config = dict(
    encoder_arch='quartznet',
    gain_aug_db=6,
    vocab_size=32,
    encoder_drop_path=0.2,
    encoder_kernel_size=25,
    label_smoothing=0.05,
    decoder_width=128,
    decoder_layers=6,
    decoder_mlp_ratio=4,
    decoder_head_dim=32,
    decoder_qk_norm=False,
    init='xavier_uniform',
    eps=1e-08,
    final_lr_fraction=0.1,
)
Rows from block 5 of the audio encoder, named by matrix and row number. Rows with one number belong to one channel. Each number is 50 + 10 x the weight over its row's rms, rounded and kept within 0 to 99. All counts start at 0. After the name is the row's rms in percent of the matrix's.
# convs1: first pointwise conv (encoder.blocks.5.convs.1.weight, 128x128x1), inputs 43-85
# convs3: second pointwise conv (encoder.blocks.5.convs.3.weight, 128x128x1, transposed), outputs 43-85
convs1.16 093:65 59 55 51 50 43 59 55 43 47 62 46 39 57 54 27 49 53 39 44 46 62 30 56 46 57 49 46 40 52 49 43 50 54 45 48 45 48 39 41 30 26 61
convs3.16 096:47 56 65 43 55 49 39 42 56 50 45 32 60 41 60 66 40 53 41 37 69 53 35 34 42 39 58 57 64 61 50 43 57 34 51 53 51 42 58 43 50 62 49
convs1.18 104:43 58 63 52 58 62 34 45 40 46 34 57 57 41 49 37 47 34 54 26 35 32 49 67 38 48 49 44 49 42 47 38 39 52 44 60 59 61 48 35 48 73 48
convs3.18 096:52 39 41 58 62 52 27 55 40 39 51 44 30 58 75 59 50 48 73 50 54 53 58 39 65 50 63 47 57 56 59 43 43 59 39 66 47 42 54 48 35 63 49
convs1.20 099:58 50 63 42 63 48 68 60 46 56 38 38 64 59 38 43 51 61 66 60 53 59 47 29 58 51 56 63 30 35 45 35 48 47 37 46 70 50 66 53 59 35 44
convs3.20 092:60 62 38 44 53 36 41 48 41 42 46 51 53 39 32 43 70 65 39 44 58 65 49 49 56 65 65 49 45 40 41 64 41 55 61 46 65 53 38 41 43 40 56
convs1.21 106:59 46 49 49 69 25 46 51 42 45 49 35 24 50 62 56 45 59 53 29 64 60 58 48 70 50 45 65 39 54 72 59 50 43 52 60 57 48 49 68 46 37 39
convs3.21 091:59 41 55 33 42 57 54 42 37 43 54 66 70 55 52 58 62 52 44 49 65 61 32 55 42 51 70 58 41 45 44 51 62 33 41 57 32 46 45 47 35 43 56
convs1.22 093:53 56 64 41 58 43 48 45 56 54 44 53 64 47 70 38 52 38 44 56 35 62 48 55 43 55 45 49 54 60 42 64 49 44 41 40 60 65 56 51 53 41 68
convs3.22 107:37 52 43 49 57 51 37 60 57 46 46 50 42 45 56 40 31 40 41 54 37 62 42 59 55 49 50 70 64 45 42 49 44 40 63 55 45 38 32 54 54 65 55
convs1.23 098:55 27 43 55 41 44 35 37 40 50 61 43 49 40 75 53 51 40 67 46 44 54 62 48 57 49 48 45 57 49 30 33 48 44 43 46 33 30 58 55 35 47 46
convs3.23 090:30 61 46 56 46 43 55 42 61 60 56 52 38 55 60 43 63 68 39 69 65 55 46 59 40 49 49 31 46 42 71 74 58 52 48 51 34 57 63 50 42 43 57
convs1.24 091:63 54 56 51 48 66 67 52 55 43 65 55 66 44 47 25 55 33 66 59 47 53 56 51 46 29 45 66 47 56 46 34 48 35 46 31 57 58 52 54 42 40 54
convs3.24 093:39 50 66 40 67 56 45 59 35 77 51 63 58 64 54 32 42 56 46 37 50 59 54 48 45 45 49 30 50 51 59 36 47 44 43 56 41 68 59 53 48 42 48
convs1.25 097:65 42 69 67 46 56 51 40 63 45 38 50 53 54 46 35 40 54 55 56 56 31 65 43 39 55 64 62 51 52 61 77 62 47 53 68 40 40 58 49 59 48 42
convs3.25 106:48 73 72 65 52 34 51 49 43 47 64 43 46 52 55 53 63 37 52 65 50 51 40 47 40 50 35 60 57 61 68 41 44 43 40 40 49 52 44 61 45 51 40
convs1.26 097:30 50 56 53 65 52 59 42 48 50 55 41 49 37 52 44 63 63 40 40 44 42 50 44 53 59 46 65 43 45 53 38 46 52 47 46 64 72 58 54 57 46 48
convs3.26 098:59 48 41 46 63 40 61 56 48 47 66 43 55 59 54 51 57 50 63 54 43 51 53 51 44 54 38 60 50 56 64 52 47 63 43 40 27 54 40 41 44 54 27
convs1.27 103:47 69 61 52 70 39 47 60 44 47 45 57 64 57 52 39 48 31 55 47 56 46 55 49 41 55 51 31 77 54 50 65 51 37 49 51 59 64 38 72 54 44 38
convs3.27 110:55 43 56 45 35 37 45 74 63 35 54 40 49 64 55 54 61 58 44 52 55 59 37 41 37 38 48 53 69 49 62 61 45 29 46 46 63 71 66 54 46 41 58
convs1.28 103:50 43 39 41 41 61 57 49 43 57 51 41 39 67 45 56 41 55 63 43 56 48 44 56 70 73 47 55 75 62 54 34 56 36 50 46 68 42 51 54 61 49 57
convs3.28 100:64 68 44 52 37 53 29 59 54 54 58 63 43 72 47 45 52 52 40 41 63 49 45 52 54 54 54 49 60 66 59 35 51 38 50 53 58 63 49 43 57 35 52
convs1.29 103:58 31 58 57 42 58 49 45 70 34 64 50 44 43 52 60 49 52 41 53 35 45 54 56 47 58 55 26 62 41 49 46 39 53 44 54 25 58 50 51 62 29 56
convs3.29 101:51 33 55 62 53 73 38 46 67 47 25 58 51 41 26 43 50 30 42 59 44 44 54 52 49 48 38 60 43 64 55 64 45 51 62 37 43 35 47 46 50 43 56
convs1.30 096:74 48 47 64 53 54 28 52 44 39 56 49 50 56 49 57 54 62 51 65 54 59 54 47 53 42 32 42 59 52 38 84 49 44 64 45 48 56 61 56 45 65 48
convs3.30 102:51 46 58 36 58 53 28 41 62 50 61 31 59 49 39 53 57 41 35 26 32 43 73 30 51 55 59 42 56 42 61 36 41 56 65 70 50 55 45 64 47 53 62
convs1.31 105:56 56 71 55 48 48 43 56 53 56 48 32 52 68 61 46 55 44 52 41 56 58 68 47 75 37 53 50 48 56 65 47 35 49 41 35 54 54 56 56 48 38 64
convs3.31 098:51 55 58 52 43 46 53 30 69 40 45 44 62 51 52 54 50 55 25 59 38 45 68 44 42 67 24 47 43 42 52 36 49 55 56 55 49 68 43 63 40 53 65
convs1.32 098:56 59 50 50 45 43 48 49 41 46 64 51 47 40 54 42 31 44 64 60 55 48 43 50 46 56 49 60 36 47 50 51 64 57 55 28 65 61 33 42 65 31 50
convs3.32 099:39 27 50 54 49 42 43 57 73 67 49 68 49 51 44 49 45 58 59 58 62 40 66 31 61 54 50 52 47 43 51 75 48 62 50 44 51 43 51 63 60 54 46
convs1.33 101:55 63 48 48 62 63 55 77 66 41 48 32 56 56 38 47 49 34 56 61 59 72 53 58 40 68 47 47 46 39 59 58 64 58 56 65 56 47 43 52 42 38 45
convs3.33 094:53 45 44 30 52 43 51 49 53 38 68 57 59 54 63 63 69 41 41 43 51 41 35 44 58 60 38 46 56 44 48 38 40 61 72 62 52 43 39 56 45 43 44
convs1.34 106:54 44 46 42 58 53 71 65 21 43 41 63 46 54 57 40 49 42 44 60 57 37 46 63 40 53 59 52 51 54 47 60 40 47 42 48 45 61 69 39 65 34 54
convs3.34 096:53 50 62 22 47 49 44 59 55 64 50 61 36 59 66 41 20 46 51 47 59 46 53 43 55 58 39 37 47 58 38 41 49 57 52 51 60 38 49 56 58 52 62
convs1.35 103:50 49 44 40 45 46 40 63 34 57 54 53 30 54 63 61 46 55 35 46 57 56 54 50 59 40 43 51 52 54 55 36 49 55 46 44 49 46 64 53 49 44 68
convs3.35 099:57 49 46 75 57 47 55 45 46 42 41 53 54 49 66 63 54 55 53 56 60 62 57 49 71 42 61 60 55 43 51 41 37 51 59 49 56 48 53 34 43 37 55
convs1.36 100:48 48 53 50 53 55 55 45 62 60 44 51 28 46 51 50 52 55 64 53 59 53 40 69 51 63 81 54 78 65 48 55 60 51 47 25 49 45 59 40 42 47 44
convs3.36 107:69 37 47 51 61 26 52 43 41 56 62 58 52 52 54 52 39 59 45 58 51 41 35 50 63 50 32 48 60 63 34 47 55 49 49 49 44 70 59 56 37 55 61
convs1.37 101:54 46 52 44 30 43 48 55 44 58 57 35 54 48 37 50 54 52 48 38 42 48 61 55 74 37 39 59 56 53 30 72 52 48 42 64 24 43 59 60 49 48 67
convs3.37 108:56 67 36 60 53 53 49 65 62 49 60 59 45 45 55 38 36 48 58 47 54 33 71 34 60 59 45 35 57 44 67 39 53 50 56 48 57 42 48 54 44 33 68
convs1.38 106:50 50 71 44 54 63 40 52 33 55 37 63 52 56 65 56 57 46 55 43 60 59 63 66 40 48 56 57 42 48 36 57 57 51 38 44 51 46 52 61 42 59 57
convs3.38 106:56 44 54 44 50 40 49 42 65 54 58 49 39 45 49 53 56 40 57 40 34 43 56 36 61 43 57 47 53 38 67 52 68 46 44 53 62 49 36 46 56 42 68
convs1.39 105:66 67 38 38 40 62 51 59 51 48 55 46 44 55 49 67 42 42 33 21 58 54 41 56 41 45 60 47 45 22 47 55 43 55 45 43 53 58 58 44 42 45 46
convs3.39 104:51 56 44 57 78 51 47 44 46 65 44 58 53 34 64 54 49 44 63 38 60 27 44 67 64 58 63 43 43 52 34 51 65 50 60 39 52 50 48 63 43 49 46
convs1.40 107:50 44 50 40 50 55 41 61 54 63 52 51 48 56 54 54 36 50 39 54 48 38 57 35 51 46 54 45 64 65 41 47 38 47 50 52 56 45 33 47 34 38 50
convs3.40 118:51 49 47 42 59 42 42 57 34 51 37 61 41 34 37 35 53 32 55 34 43 52 51 33 54 57 65 53 43 47 48 57 55 61 67 55 47 21 39 63 52 40 58
convs1.41 108:31 53 38 39 51 65 41 75 49 38 60 62 49 52 54 38 49 50 69 45 70 55 34 46 35 40 43 72 52 49 46 38 54 48 62 72 48 48 49 43 51 51 52
convs3.41 108:59 37 35 37 48 51 54 55 65 36 61 31 51 59 58 37 44 52 53 31 40 54 69 40 61 56 47 60 46 52 45 38 52 47 59 55 68 31 50 44 35 59 47
convs1.42 098:57 35 39 55 47 44 50 59 48 61 43 34 73 50 36 42 40 52 31 44 51 65 52 43 64 62 60 50 55 41 44 56 55 59 59 53 56 43 63 38 66 36 44
convs3.42 092:48 53 47 57 53 66 51 41 55 68 54 32 59 51 33 44 53 52 25 51 57 43 50 55 31 50 36 71 43 53 47 70 52 56 36 54 48 52 46 65 53 48 56
convs1.43 099:59 48 41 41 30 36 50 59 51 48 53 43 44 50 50 35 50 47 46 66 61 54 49 49 48 33 62 50 64 47 49 40 31 56 54 62 43 55 50 54 42 59 50
convs3.43 103:47 42 38 65 66 47 46 64 42 53 49 62 56 37 30 66 46 62 39 43 66 70 48 61 68 65 58 46 44 61 52 53 44 54 48 46 50 52 40 52 41 41 54
convs1.44 103:36 59 41 44 31 71 52 47 58 51 53 63 46 62 38 41 46 52 53 43 36 42 38 61 41 48 52 36 43 56 42 58 49 49 61 43 37 53 66 58 54 51 64
convs3.44 097:39 52 54 48 51 58 64 24 51 47 45 61 56 40 57 45 50 62 44 58 46 42 58 57 55 63 55 77 48 50 32 34 50 42 58 20 59 68 51 58 62 43 59
convs1.45 097:54 47 42 47 63 45 39 39 69 44 55 51 73 48 51 34 73 72 57 53 60 54 56 56 54 44 55 45 33 42 59 50 50 46 55 44 60 31 57 44 46 47 32
convs3.45 089:36 50 54 58 29 46 50 53 56 60 69 42 31 42 54 55 53 43 58 49 44 36 49 45 53 42 50 50 42 46 55 52 54 32 50 54 51 39 59 41 58 58 71
convs1.46 098:64 56 52 66 37 45 51 58 43 48 36 49 52 74 40 57 62 46 45 53 50 35 35 46 56 24 62 49 55 49 54 46 51 48 41 41 51 49 62 48 55 38 46
convs3.46 095:55 42 46 62 41 70 59 49 50 63 49 72 59 31 66 47 67 50 56 51 45 50 56 50 67 48 45 38 51 46 35 37 52 42 48 45 53 64 56 37 49 71 64
convs1.47 099:58 54 40 53 50 63 36 63 57 64 36 27 44 71 53 43 49 48 58 47 54 48 45 45 48 58 64 48 42 45 48 59 47 45 46 40 33 65 40 44 52 35 61
convs3.47 097:27 43 44 59 37 45 41 36 56 32 37 47 65 49 58 50 40 54 43 52 58 53 42 36 29 55 55 57 36 44 51 47 72 48 54 44 43 60 51 38 57 59 60
convs1.48 095:48 64 51 58 52 63 47 57 59 51 44 48 60 67 58 36 42 59 57 30 49 43 31 45 56 61 54 50 49 39 40 41 64 57 52 55 35 56 37 31 52 44 37
convs3.48 093:68 29 56 33 50 74 48 46 49 51 40 55 43 56 57 55 47 30 37 54 30 63 50 34 32 55 41 59 49 53 45 37 41 59 37 48 62 60 62 49 51 62 40
convs1.49 100:33 43 67 47 63 46 42 51 58 48 51 42 59 29 51 58 41 61 42 53 40 62 52 44 44 71 51 62 49 67 61 46 59 62 68 69 49 48 69 42 59 37 50
convs3.49 096:56 50 50 51 53 55 58 59 55 62 56 60 53 51 60 55 36 46 48 37 59 30 48 63 54 47 52 36 55 63 56 66 70 58 35 38 56 43 69 54 64 39 35
convs1.50 103:41 42 41 51 51 46 62 31 62 50 47 62 44 64 59 35 36 52 44 53 68 63 64 39 57 53 59 53 49 42 61 41 46 55 64 70 60 54 35 42 46 55 55
convs3.50 100:47 42 48 36 40 42 52 52 52 71 60 50 54 51 38 50 53 52 51 40 37 40 59 47 63 57 60 37 41 57 44 60 52 57 69 66 74 60 56 49 52 48 59
convs1.51 098:37 38 62 51 49 45 56 58 60 55 48 40 55 45 51 56 56 58 58 47 37 47 53 53 43 37 61 61 52 43 45 52 49 52 45 40 54 50 55 32 56 51 59
convs3.51 108:61 45 47 55 37 35 57 45 26 51 47 52 54 48 42 51 55 68 49 56 44 43 53 48 56 43 45 35 48 54 44 57 50 45 39 32 59 43 52 57 46 53 62
convs1.52 099:49 58 52 67 50 42 51 38 66 58 52 64 56 52 50 41 26 42 50 56 57 65 53 42 43 54 49 35 54 67 60 44 42 60 47 40 54 47 49 44 58 38 69
convs3.52 107:39 59 64 53 53 45 56 62 46 48 35 56 58 50 49 64 44 34 55 55 57 68 58 49 32 60 55 58 55 37 68 69 56 56 50 45 40 33 56 30 56 32 55
convs1.53 097:37 43 53 48 40 33 61 50 44 43 62 44 48 36 45 44 55 44 46 49 67 39 47 46 51 57 55 50 33 55 53 61 51 45 58 52 65 60 54 46 45 62 39
convs3.53 101:45 64 45 40 37 42 47 49 56 50 45 47 44 52 51 44 67 64 43 30 66 36 43 45 81 58 42 32 51 57 52 59 59 38 55 48 36 59 55 54 57 41 57
convs1.54 096:45 66 61 53 46 50 39 52 59 44 54 36 35 38 66 61 51 42 48 50 46 59 39 53 41 36 48 52 57 46 49 55 39 58 58 44 49 58 38 38 58 37 71
convs3.54 097:43 63 46 50 50 65 67 48 46 41 51 40 65 58 42 46 64 41 44 62 48 50 62 56 41 54 44 66 48 53 55 56 37 38 41 63 35 44 58 56 47 38 30
convs1.55 089:30 46 34 48 42 66 39 58 55 38 48 54 41 51 55 32 58 39 49 43 52 53 41 50 63 38 53 30 59 35 22 50 63 49 42 50 45 45 64 52 45 36 36
convs3.55 093:52 40 45 54 43 59 58 38 62 42 30 55 44 50 53 55 40 60 50 60 37 45 59 54 50 62 75 32 45 36 35 58 58 46 71 43 51 39 41 58 53 55 54
convs1.56 106:52 66 46 40 49 69 43 52 54 45 53 56 47 39 45 55 55 59 56 53 64 49 67 60 74 64 40 37 45 47 42 48 66 53 65 49 48 43 37 53 46 48 60
convs3.56 105:48 58 41 52 35 46 43 44 43 74 61 36 53 46 47 54 53 31 61 64 46 53 41 37 48 51 46 42 74 45 57 53 67 43 47 39 46 47 53 69 73 46 71
convs1.57 092:49 65 57 49 63 48 35 57 56 31 23 63 46 50 43 63 57 47 36 43 63 49 53 56 51 57 50 44 44 52 66 48 52 57 63 47 45 40 60 44 67 47 50
convs3.57 094:58 35 51 53 36 55 50 66 27 50 45 52 36 56 53 35 44 57 49 48 41 39 42 49 45 54 46 59 57 41 58 67 46 55 37 43 39 55 60 49 63 56 53
convs1.58 098:53 57 51 58 60 46 72 66 31 51 48 43 65 40 49 64 38 31 33 25 46 69 56 61 57 54 52 24 36 39 47 46 56 58 56 52 47 52 55 41 71 43 60
convs3.58 089:65 36 48 60 47 51 44 38 51 50 35 48 32 50 45 66 63 60 71 48 61 36 51 50 56 70 57 48 54 48 50 53 59 55 67 49 60 31 55 50 42 40 57
convs1.59 104:58 36 40 48 59 45 38 49 51 52 33 49 42 42 63 46 56 72 48 54 34 47 46 37 39 37 69 34 63 52 69 66 59 61 52 41 42 51 34 47 40 56 45
convs3.59 101:44 37 50 39 43 58 63 70 46 51 45 55 52 50 38 42 39 68 58 58 45 52 38 51 52 58 47 47 53 47 32 51 41 62 56 43 53 56 47 61 51 34 52
convs1.60 099:42 60 60 81 33 35 51 49 40 43 29 55 62 63 50 43 54 45 50 56 57 50 47 44 43 49 55 76 43 46 40 51 55 60 50 56 53 32 47 51 28 47 36
convs3.60 095:39 41 50 62 46 41 52 30 42 40 30 42 56 56 70 53 54 44 42 49 53 62 61 42 56 38 61 49 30 48 73 45 58 36 47 43 46 17 43 50 44 46 37
convs1.61 101:45 58 41 31 44 49 48 54 58 52 54 46 75 42 58 48 33 61 40 53 53 32 39 53 37 39 38 43 39 57 37 72 49 54 48 54 58 60 54 67 48 44 59
convs3.61 105:60 46 71 50 51 69 44 48 60 57 20 55 49 38 51 48 50 53 45 58 59 34 47 54 48 58 58 72 57 40 59 50 50 52 59 50 41 54 37 36 62 75 51
convs1.62 110:27 64 51 59 58 47 57 54 45 59 54 72 38 58 71 64 40 34 44 61 63 49 38 49 42 54 42 50 58 41 52 52 41 65 59 43 62 60 34 52 44 59 51
convs3.62 097:53 54 61 44 66 65 50 64 63 65 48 40 65 51 58 67 38 32 52 53 54 57 48 60 58 48 54 48 54 37 42 47 44 47 40 57 53 56 55 62 65 35 68
convs1.63 103:50 55 48 50 57 39 46 44 49 18 43 45 41 39 42 31 43 40 54 51 49 58 46 44 69 64 51 53 60 63 43 75 55 47 46 52 49 44 42 46 41 65 39
convs3.63 100:45 36 43 69 66 44 46 52 45 53 44 58 36 61 54 43 36 42 42 48 49 47 61 49 33 64 40 56 53 62 68 37 54 48 39 47 66 44 61 61 52 45 60
convs1.64 106:36 38 40 47 36 52 55 48 27 47 59 36 35 72 57 50 54 57 44 53 44 49 51 60 54 56 61 47 41 53 36 45 53 54 55 57 45 48 67 59 62 36 55
convs3.64 090:63 38 56 47 60 31 60 60 56 65 46 38 48 56 44 47 56 71 51 43 34 57 35 44 46 57 53 51 59 43 49 64 52 50 55 54 54 66 55 25 58 39 51
convs1.65 101:38 49 43 59 62 48 65 54 47 62 53 52 58 55 56 46 42 53 44 54 44 50 68 45 57 51 54 36 39 54 38 49 57 35 55 46 42 74 39 62 54 47 48
convs3.65 101:48 36 61 47 40 43 48 61 56 70 49 51 40 53 57 53 60 43 61 54 42 56 57 69 62 55 71 37 45 50 64 66 54 58 36 63 50 43 56 57 36 57 43
convs1.66 106:58 51 42 44 41 53 64 42 58 41 49 51 48 64 52 47 48 61 46 61 49 53 31 67 52 46 49 34 59 43 58 54 74 53 53 38 34 46 68 56 44 27 52
convs3.66 104:59 63 55 59 44 48 38 40 51 63 53 57 50 38 51 42 19 55 57 44 59 50 65 33 53 47 64 46 67 64 50 48 40 31 46 51 62 40 52 61 62 44 47
convs1.67 105:65 36 53 43 47 53 64 63 42 43 53 58 63 55 57 53 75 54 55 49 48 37 56 63 37 56 42 27 41 46 37 53 55 53 67 58 68 54 48 56 64 36 50
convs3.67 102:54 49 42 31 45 74 56 61 50 57 65 64 45 41 36 53 32 39 50 69 41 45 65 54 60 44 51 48 49 37 27 56 57 55 54 41 49 54 56 47 42 74 52
convs1.68 098:49 40 55 40 28 48 45 59 62 51 66 58 54 51 54 35 45 67 39 55 41 39 27 42 41 39 71 51 62 40 58 46 43 42 44 63 41 60 60 35 58 52 44
convs3.68 100:44 47 59 38 52 64 41 67 59 62 63 56 55 64 41 50 36 28 48 45 64 60 45 57 45 43 46 38 57 68 54 53 56 46 50 48 52 47 41 67 58 52 43
convs1.69 104:43 49 62 45 48 60 55 43 42 35 71 57 43 59 50 39 42 56 54 63 50 33 50 31 57 56 40 46 47 31 52 43 74 54 49 56 47 60 58 58 38 34 45
convs3.69 100:27 44 47 57 43 45 31 49 36 41 46 52 47 48 62 46 52 53 53 48 54 56 59 57 30 50 45 45 85 43 63 47 61 35 57 30 48 51 55 55 71 46 38
convs1.70 092:68 68 44 28 50 56 74 63 48 51 60 40 30 28 63 57 57 46 42 41 45 61 37 60 32 48 56 40 55 52 36 66 54 44 48 45 48 43 55 38 61 50 35
convs3.70 107:58 36 41 52 47 47 41 45 62 48 52 59 59 66 44 67 72 41 52 55 49 31 50 60 60 48 59 68 44 48 55 50 58 49 52 55 46 56 42 45 29 55 60
convs1.71 102:43 28 50 48 52 53 39 60 51 59 51 49 53 45 38 56 45 39 42 68 34 34 34 48 41 54 66 50 57 49 56 60 57 33 48 45 24 40 42 44 49 49 56
convs3.71 099:56 49 65 46 37 54 51 40 49 54 36 54 40 35 52 74 52 44 38 46 49 43 48 38 40 49 26 44 38 48 44 49 64 45 36 55 34 47 71 57 62 61 51
convs1.72 102:43 42 37 57 52 80 48 20 38 53 46 49 38 47 53 56 47 58 59 45 46 59 42 33 54 46 41 67 55 50 69 48 58 37 54 56 62 47 45 54 49 55 56
convs3.72 099:45 63 45 42 40 44 48 56 33 39 57 60 50 54 54 53 42 40 50 34 39 31 39 82 59 38 42 53 62 50 55 66 51 36 59 39 64 47 60 56 47 63 45
convs1.73 098:70 38 40 52 57 45 39 50 57 32 53 72 52 63 52 44 54 46 38 46 54 41 62 52 40 37 52 43 39 57 49 40 36 43 39 64 43 50 73 63 54 63 45
convs3.73 103:68 52 64 38 56 66 57 37 57 43 61 42 53 46 54 44 56 64 52 39 55 57 40 45 46 51 51 56 44 63 44 31 71 49 46 38 56 69 47 65 54 57 55
convs1.74 103:66 36 73 49 48 53 42 54 62 47 50 44 34 58 49 37 58 44 56 42 34 42 49 58 48 64 41 54 28 52 41 53 53 43 44 35 73 55 37 53 31 38 39
convs3.74 094:42 43 64 51 40 69 49 63 50 53 59 40 66 53 49 40 48 59 40 61 51 38 63 51 52 61 50 61 52 61 52 52 43 56 71 48 33 47 45 46 50 56 43
convs1.75 107:51 58 51 48 46 54 78 46 53 60 62 61 64 47 58 39 55 53 46 70 69 41 43 59 60 39 54 52 47 45 44 49 62 60 44 59 47 57 48 52 54 33 50
convs3.75 092:50 39 54 36 61 38 64 48 37 56 59 44 54 61 69 46 49 47 46 49 36 35 54 50 34 44 36 57 41 47 51 47 51 60 47 40 45 43 50 60 68 44 39
convs1.76 101:68 68 65 65 59 54 58 61 50 49 61 45 74 62 57 57 45 60 53 49 43 58 48 43 65 50 51 66 81 57 42 48 53 49 46 47 34 44 60 66 44 34 45
convs3.76 100:65 55 56 48 51 54 34 41 65 27 58 53 57 55 51 29 54 60 41 55 38 53 59 67 58 64 45 64 30 61 51 43 55 32 59 67 49 48 59 58 38 64 41
convs1.77 096:54 45 52 32 43 60 51 51 40 37 36 50 58 55 65 41 56 43 60 62 38 46 34 38 49 40 34 37 44 41 45 43 65 28 49 41 66 57 44 53 50 61 58
convs3.77 104:55 46 41 35 64 51 35 38 43 52 47 69 50 62 65 57 51 51 52 41 72 49 27 31 53 49 62 39 39 47 33 69 61 34 60 43 41 49 60 41 41 47 57
convs1.78 111:76 24 50 55 60 51 42 40 53 47 32 57 43 37 29 45 36 52 50 48 59 46 67 62 52 59 43 54 53 53 42 51 56 45 41 62 62 49 62 60 50 37 48
convs3.78 096:48 51 37 61 43 48 48 53 57 38 58 49 51 41 41 43 40 44 46 56 51 48 71 44 51 76 62 54 53 50 48 45 67 47 29 56 61 59 54 51 67 63 44
convs1.79 102:42 45 52 60 46 38 35 49 43 48 53 55 49 27 40 69 50 45 34 37 35 67 50 66 61 37 62 59 60 59 48 46 56 54 19 37 56 38 46 52 56 66 43
convs3.79 101:57 54 36 49 64 49 63 62 41 54 40 66 53 46 41 66 54 49 39 66 57 63 47 56 51 57 41 58 39 66 59 54 32 58 51 55 44 42 48 61 49 54 22
convs1.80 098:58 54 42 52 58 49 61 67 49 62 51 41 49 25 44 59 50 47 37 50 54 38 52 43 62 55 45 45 46 57 71 57 39 50 59 55 44 60 52 38 26 51 45
convs3.80 096:39 47 65 64 32 42 53 62 66 64 51 39 50 37 55 54 44 26 45 46 59 48 66 42 50 47 46 40 42 63 43 39 32 42 43 46 45 54 51 64 57 58 64
convs1.81 103:46 43 50 52 77 53 58 49 57 53 47 47 46 67 65 52 55 45 58 45 47 46 34 41 55 61 59 60 49 43 60 53 63 54 39 53 58 35 62 34 58 42 47
convs3.81 104:31 44 60 69 53 79 40 53 45 77 53 52 40 46 44 43 58 45 52 51 48 34 53 50 38 58 44 39 66 44 51 45 53 43 40 41 48 45 62 60 54 64 58
convs1.82 099:42 42 57 48 46 56 62 71 35 59 40 43 42 56 53 45 60 63 47 49 31 46 52 59 50 75 52 44 47 57 39 54 38 74 57 73 39 74 46 28 49 41 63
convs3.82 096:46 36 42 39 43 37 41 39 49 44 47 48 62 38 50 66 40 52 46 54 52 47 65 44 57 43 55 48 67 43 52 21 61 53 61 55 58 41 57 62 39 59 55
convs1.83 099:50 56 60 58 42 51 64 58 58 63 37 46 66 48 53 38 50 53 68 53 51 38 58 47 52 46 52 63 47 38 59 61 31 55 69 55 43 43 59 60 56 48 61
convs3.83 100:61 37 60 44 33 61 65 59 51 57 60 49 52 37 52 43 61 65 55 25 51 55 64 52 63 46 42 66 34 54 56 48 63 47 47 68 54 44 52 54 43 39 50
convs1.84 104:50 51 56 46 36 60 45 42 25 69 30 59 41 70 47 39 69 35 43 44 48 50 54 69 41 50 64 46 64 35 48 47 46 49 61 50 45 54 41 62 38 59 44
convs3.84 113:47 52 36 34 66 39 56 49 62 47 52 58 57 38 56 58 44 52 51 78 70 55 40 51 34 42 46 53 52 65 48 78 26 62 51 66 37 44 47 60 48 47 53
convs1.85 098:58 61 47 51 57 56 43 69 46 69 47 34 54 45 46 62 59 52 66 62 60 55 58 46 63 58 41 59 56 56 55 32 45 41 33 52 83 62 50 49 65 40 51
convs3.85 105:41 62 36 59 70 57 45 41 49 36 55 49 41 39 63 45 50 52 52 60 57 56 60 46 42 57 32 50 45 50 53 61 56 42 46 42 43 44 55 54 48 57 67
convs1.86 116:58 44 52 25 53 46 35 34 80 65 53 55 68 52 39 54 44 40 62 48 51 48 40 56 42 33 50 43 53 58 56 63 50 49 40 54 55 30 67 47 52 34 56
convs3.86 103:47 54 41 64 47 52 46 67 69 40 64 58 55 39 29 48 48 48 66 54 45 53 64 46 72 50 42 60 61 46 50 66 28 43 37 49 33 33 56 55 37 52 50
convs1.88 101:65 56 42 48 54 43 52 42 54 50 64 56 44 43 51 47 42 39 72 38 63 55 60 63 40 53 57 59 52 48 57 49 45 40 44 80 60 62 61 57 39 37 43
convs3.88 097:46 37 69 76 46 56 68 61 41 58 58 38 33 39 61 42 33 43 48 43 38 43 60 44 48 41 36 41 39 53 37 50 55 48 48 49 46 52 64 61 50 44 48
convs1.89 105:49 49 44 54 58 56 66 52 59 60 63 59 39 62 46 54 51 49 48 53 54 55 42 63 52 47 59 55 67 39 42 45 67 56 56 61 51 31 58 54 43 35 37
convs3.89 099:58 71 50 61 44 69 56 62 57 50 60 57 60 55 51 40 61 54 59 46 42 41 55 69 47 44 48 53 60 46 32 60 59 51 71 55 57 42 59 40 53 61 67
convs1.90 101:51 48 46 40 61 52 54 77 70 47 67 61 47 48 31 57 60 57 42 45 51 54 37 63 31 32 54 39 67 55 57 56 70 45 32 51 53 60 55 48 47 50 54
convs3.90 099:46 44 55 60 59 51 46 66 63 44 43 44 64 38 28 43 38 52 42 54 69 53 46 58 64 55 49 53 58 38 51 63 56 63 45 67 55 43 45 67 66 41 45
convs1.91 102:54 42 42 49 56 53 52 55 47 55 47 57 41 47 55 52 30 27 63 43 56 42 55 34 37 50 57 52 44 62 60 60 67 68 50 64 29 53 44 53 57 50 47
convs3.91 098:17 55 59 28 46 41 38 48 53 70 62 60 42 54 31 50 46 65 55 46 62 41 55 51 52 50 51 50 55 50 67 46 50 68 47 51 62 52 45 57 52 54 67
convs1.92 100:88 63 48 48 41 41 54 62 62 60 55 55 52 52 55 52 47 50 43 39 70 53 52 58 46 54 46 57 37 59 42 48 39 64 49 61 57 57 53 49 59 61 45
convs3.92 108:40 35 41 62 20 41 55 43 60 38 52 54 68 43 35 52 55 47 48 54 45 61 41 41 43 67 44 38 29 68 53 59 41 55 48 36 52 42 49 43 54 72 60
convs1.93 102:47 33 61 46 39 47 44 53 57 44 59 48 47 56 52 47 51 61 42 56 53 36 62 41 28 44 67 49 70 53 57 34 58 45 51 57 41 54 24 47 56 59 37
convs3.93 106:56 63 65 44 63 51 40 50 65 56 40 48 33 43 66 38 50 52 44 62 59 59 48 41 25 47 63 60 52 55 47 40 44 43 62 35 48 39 54 54 38 48 40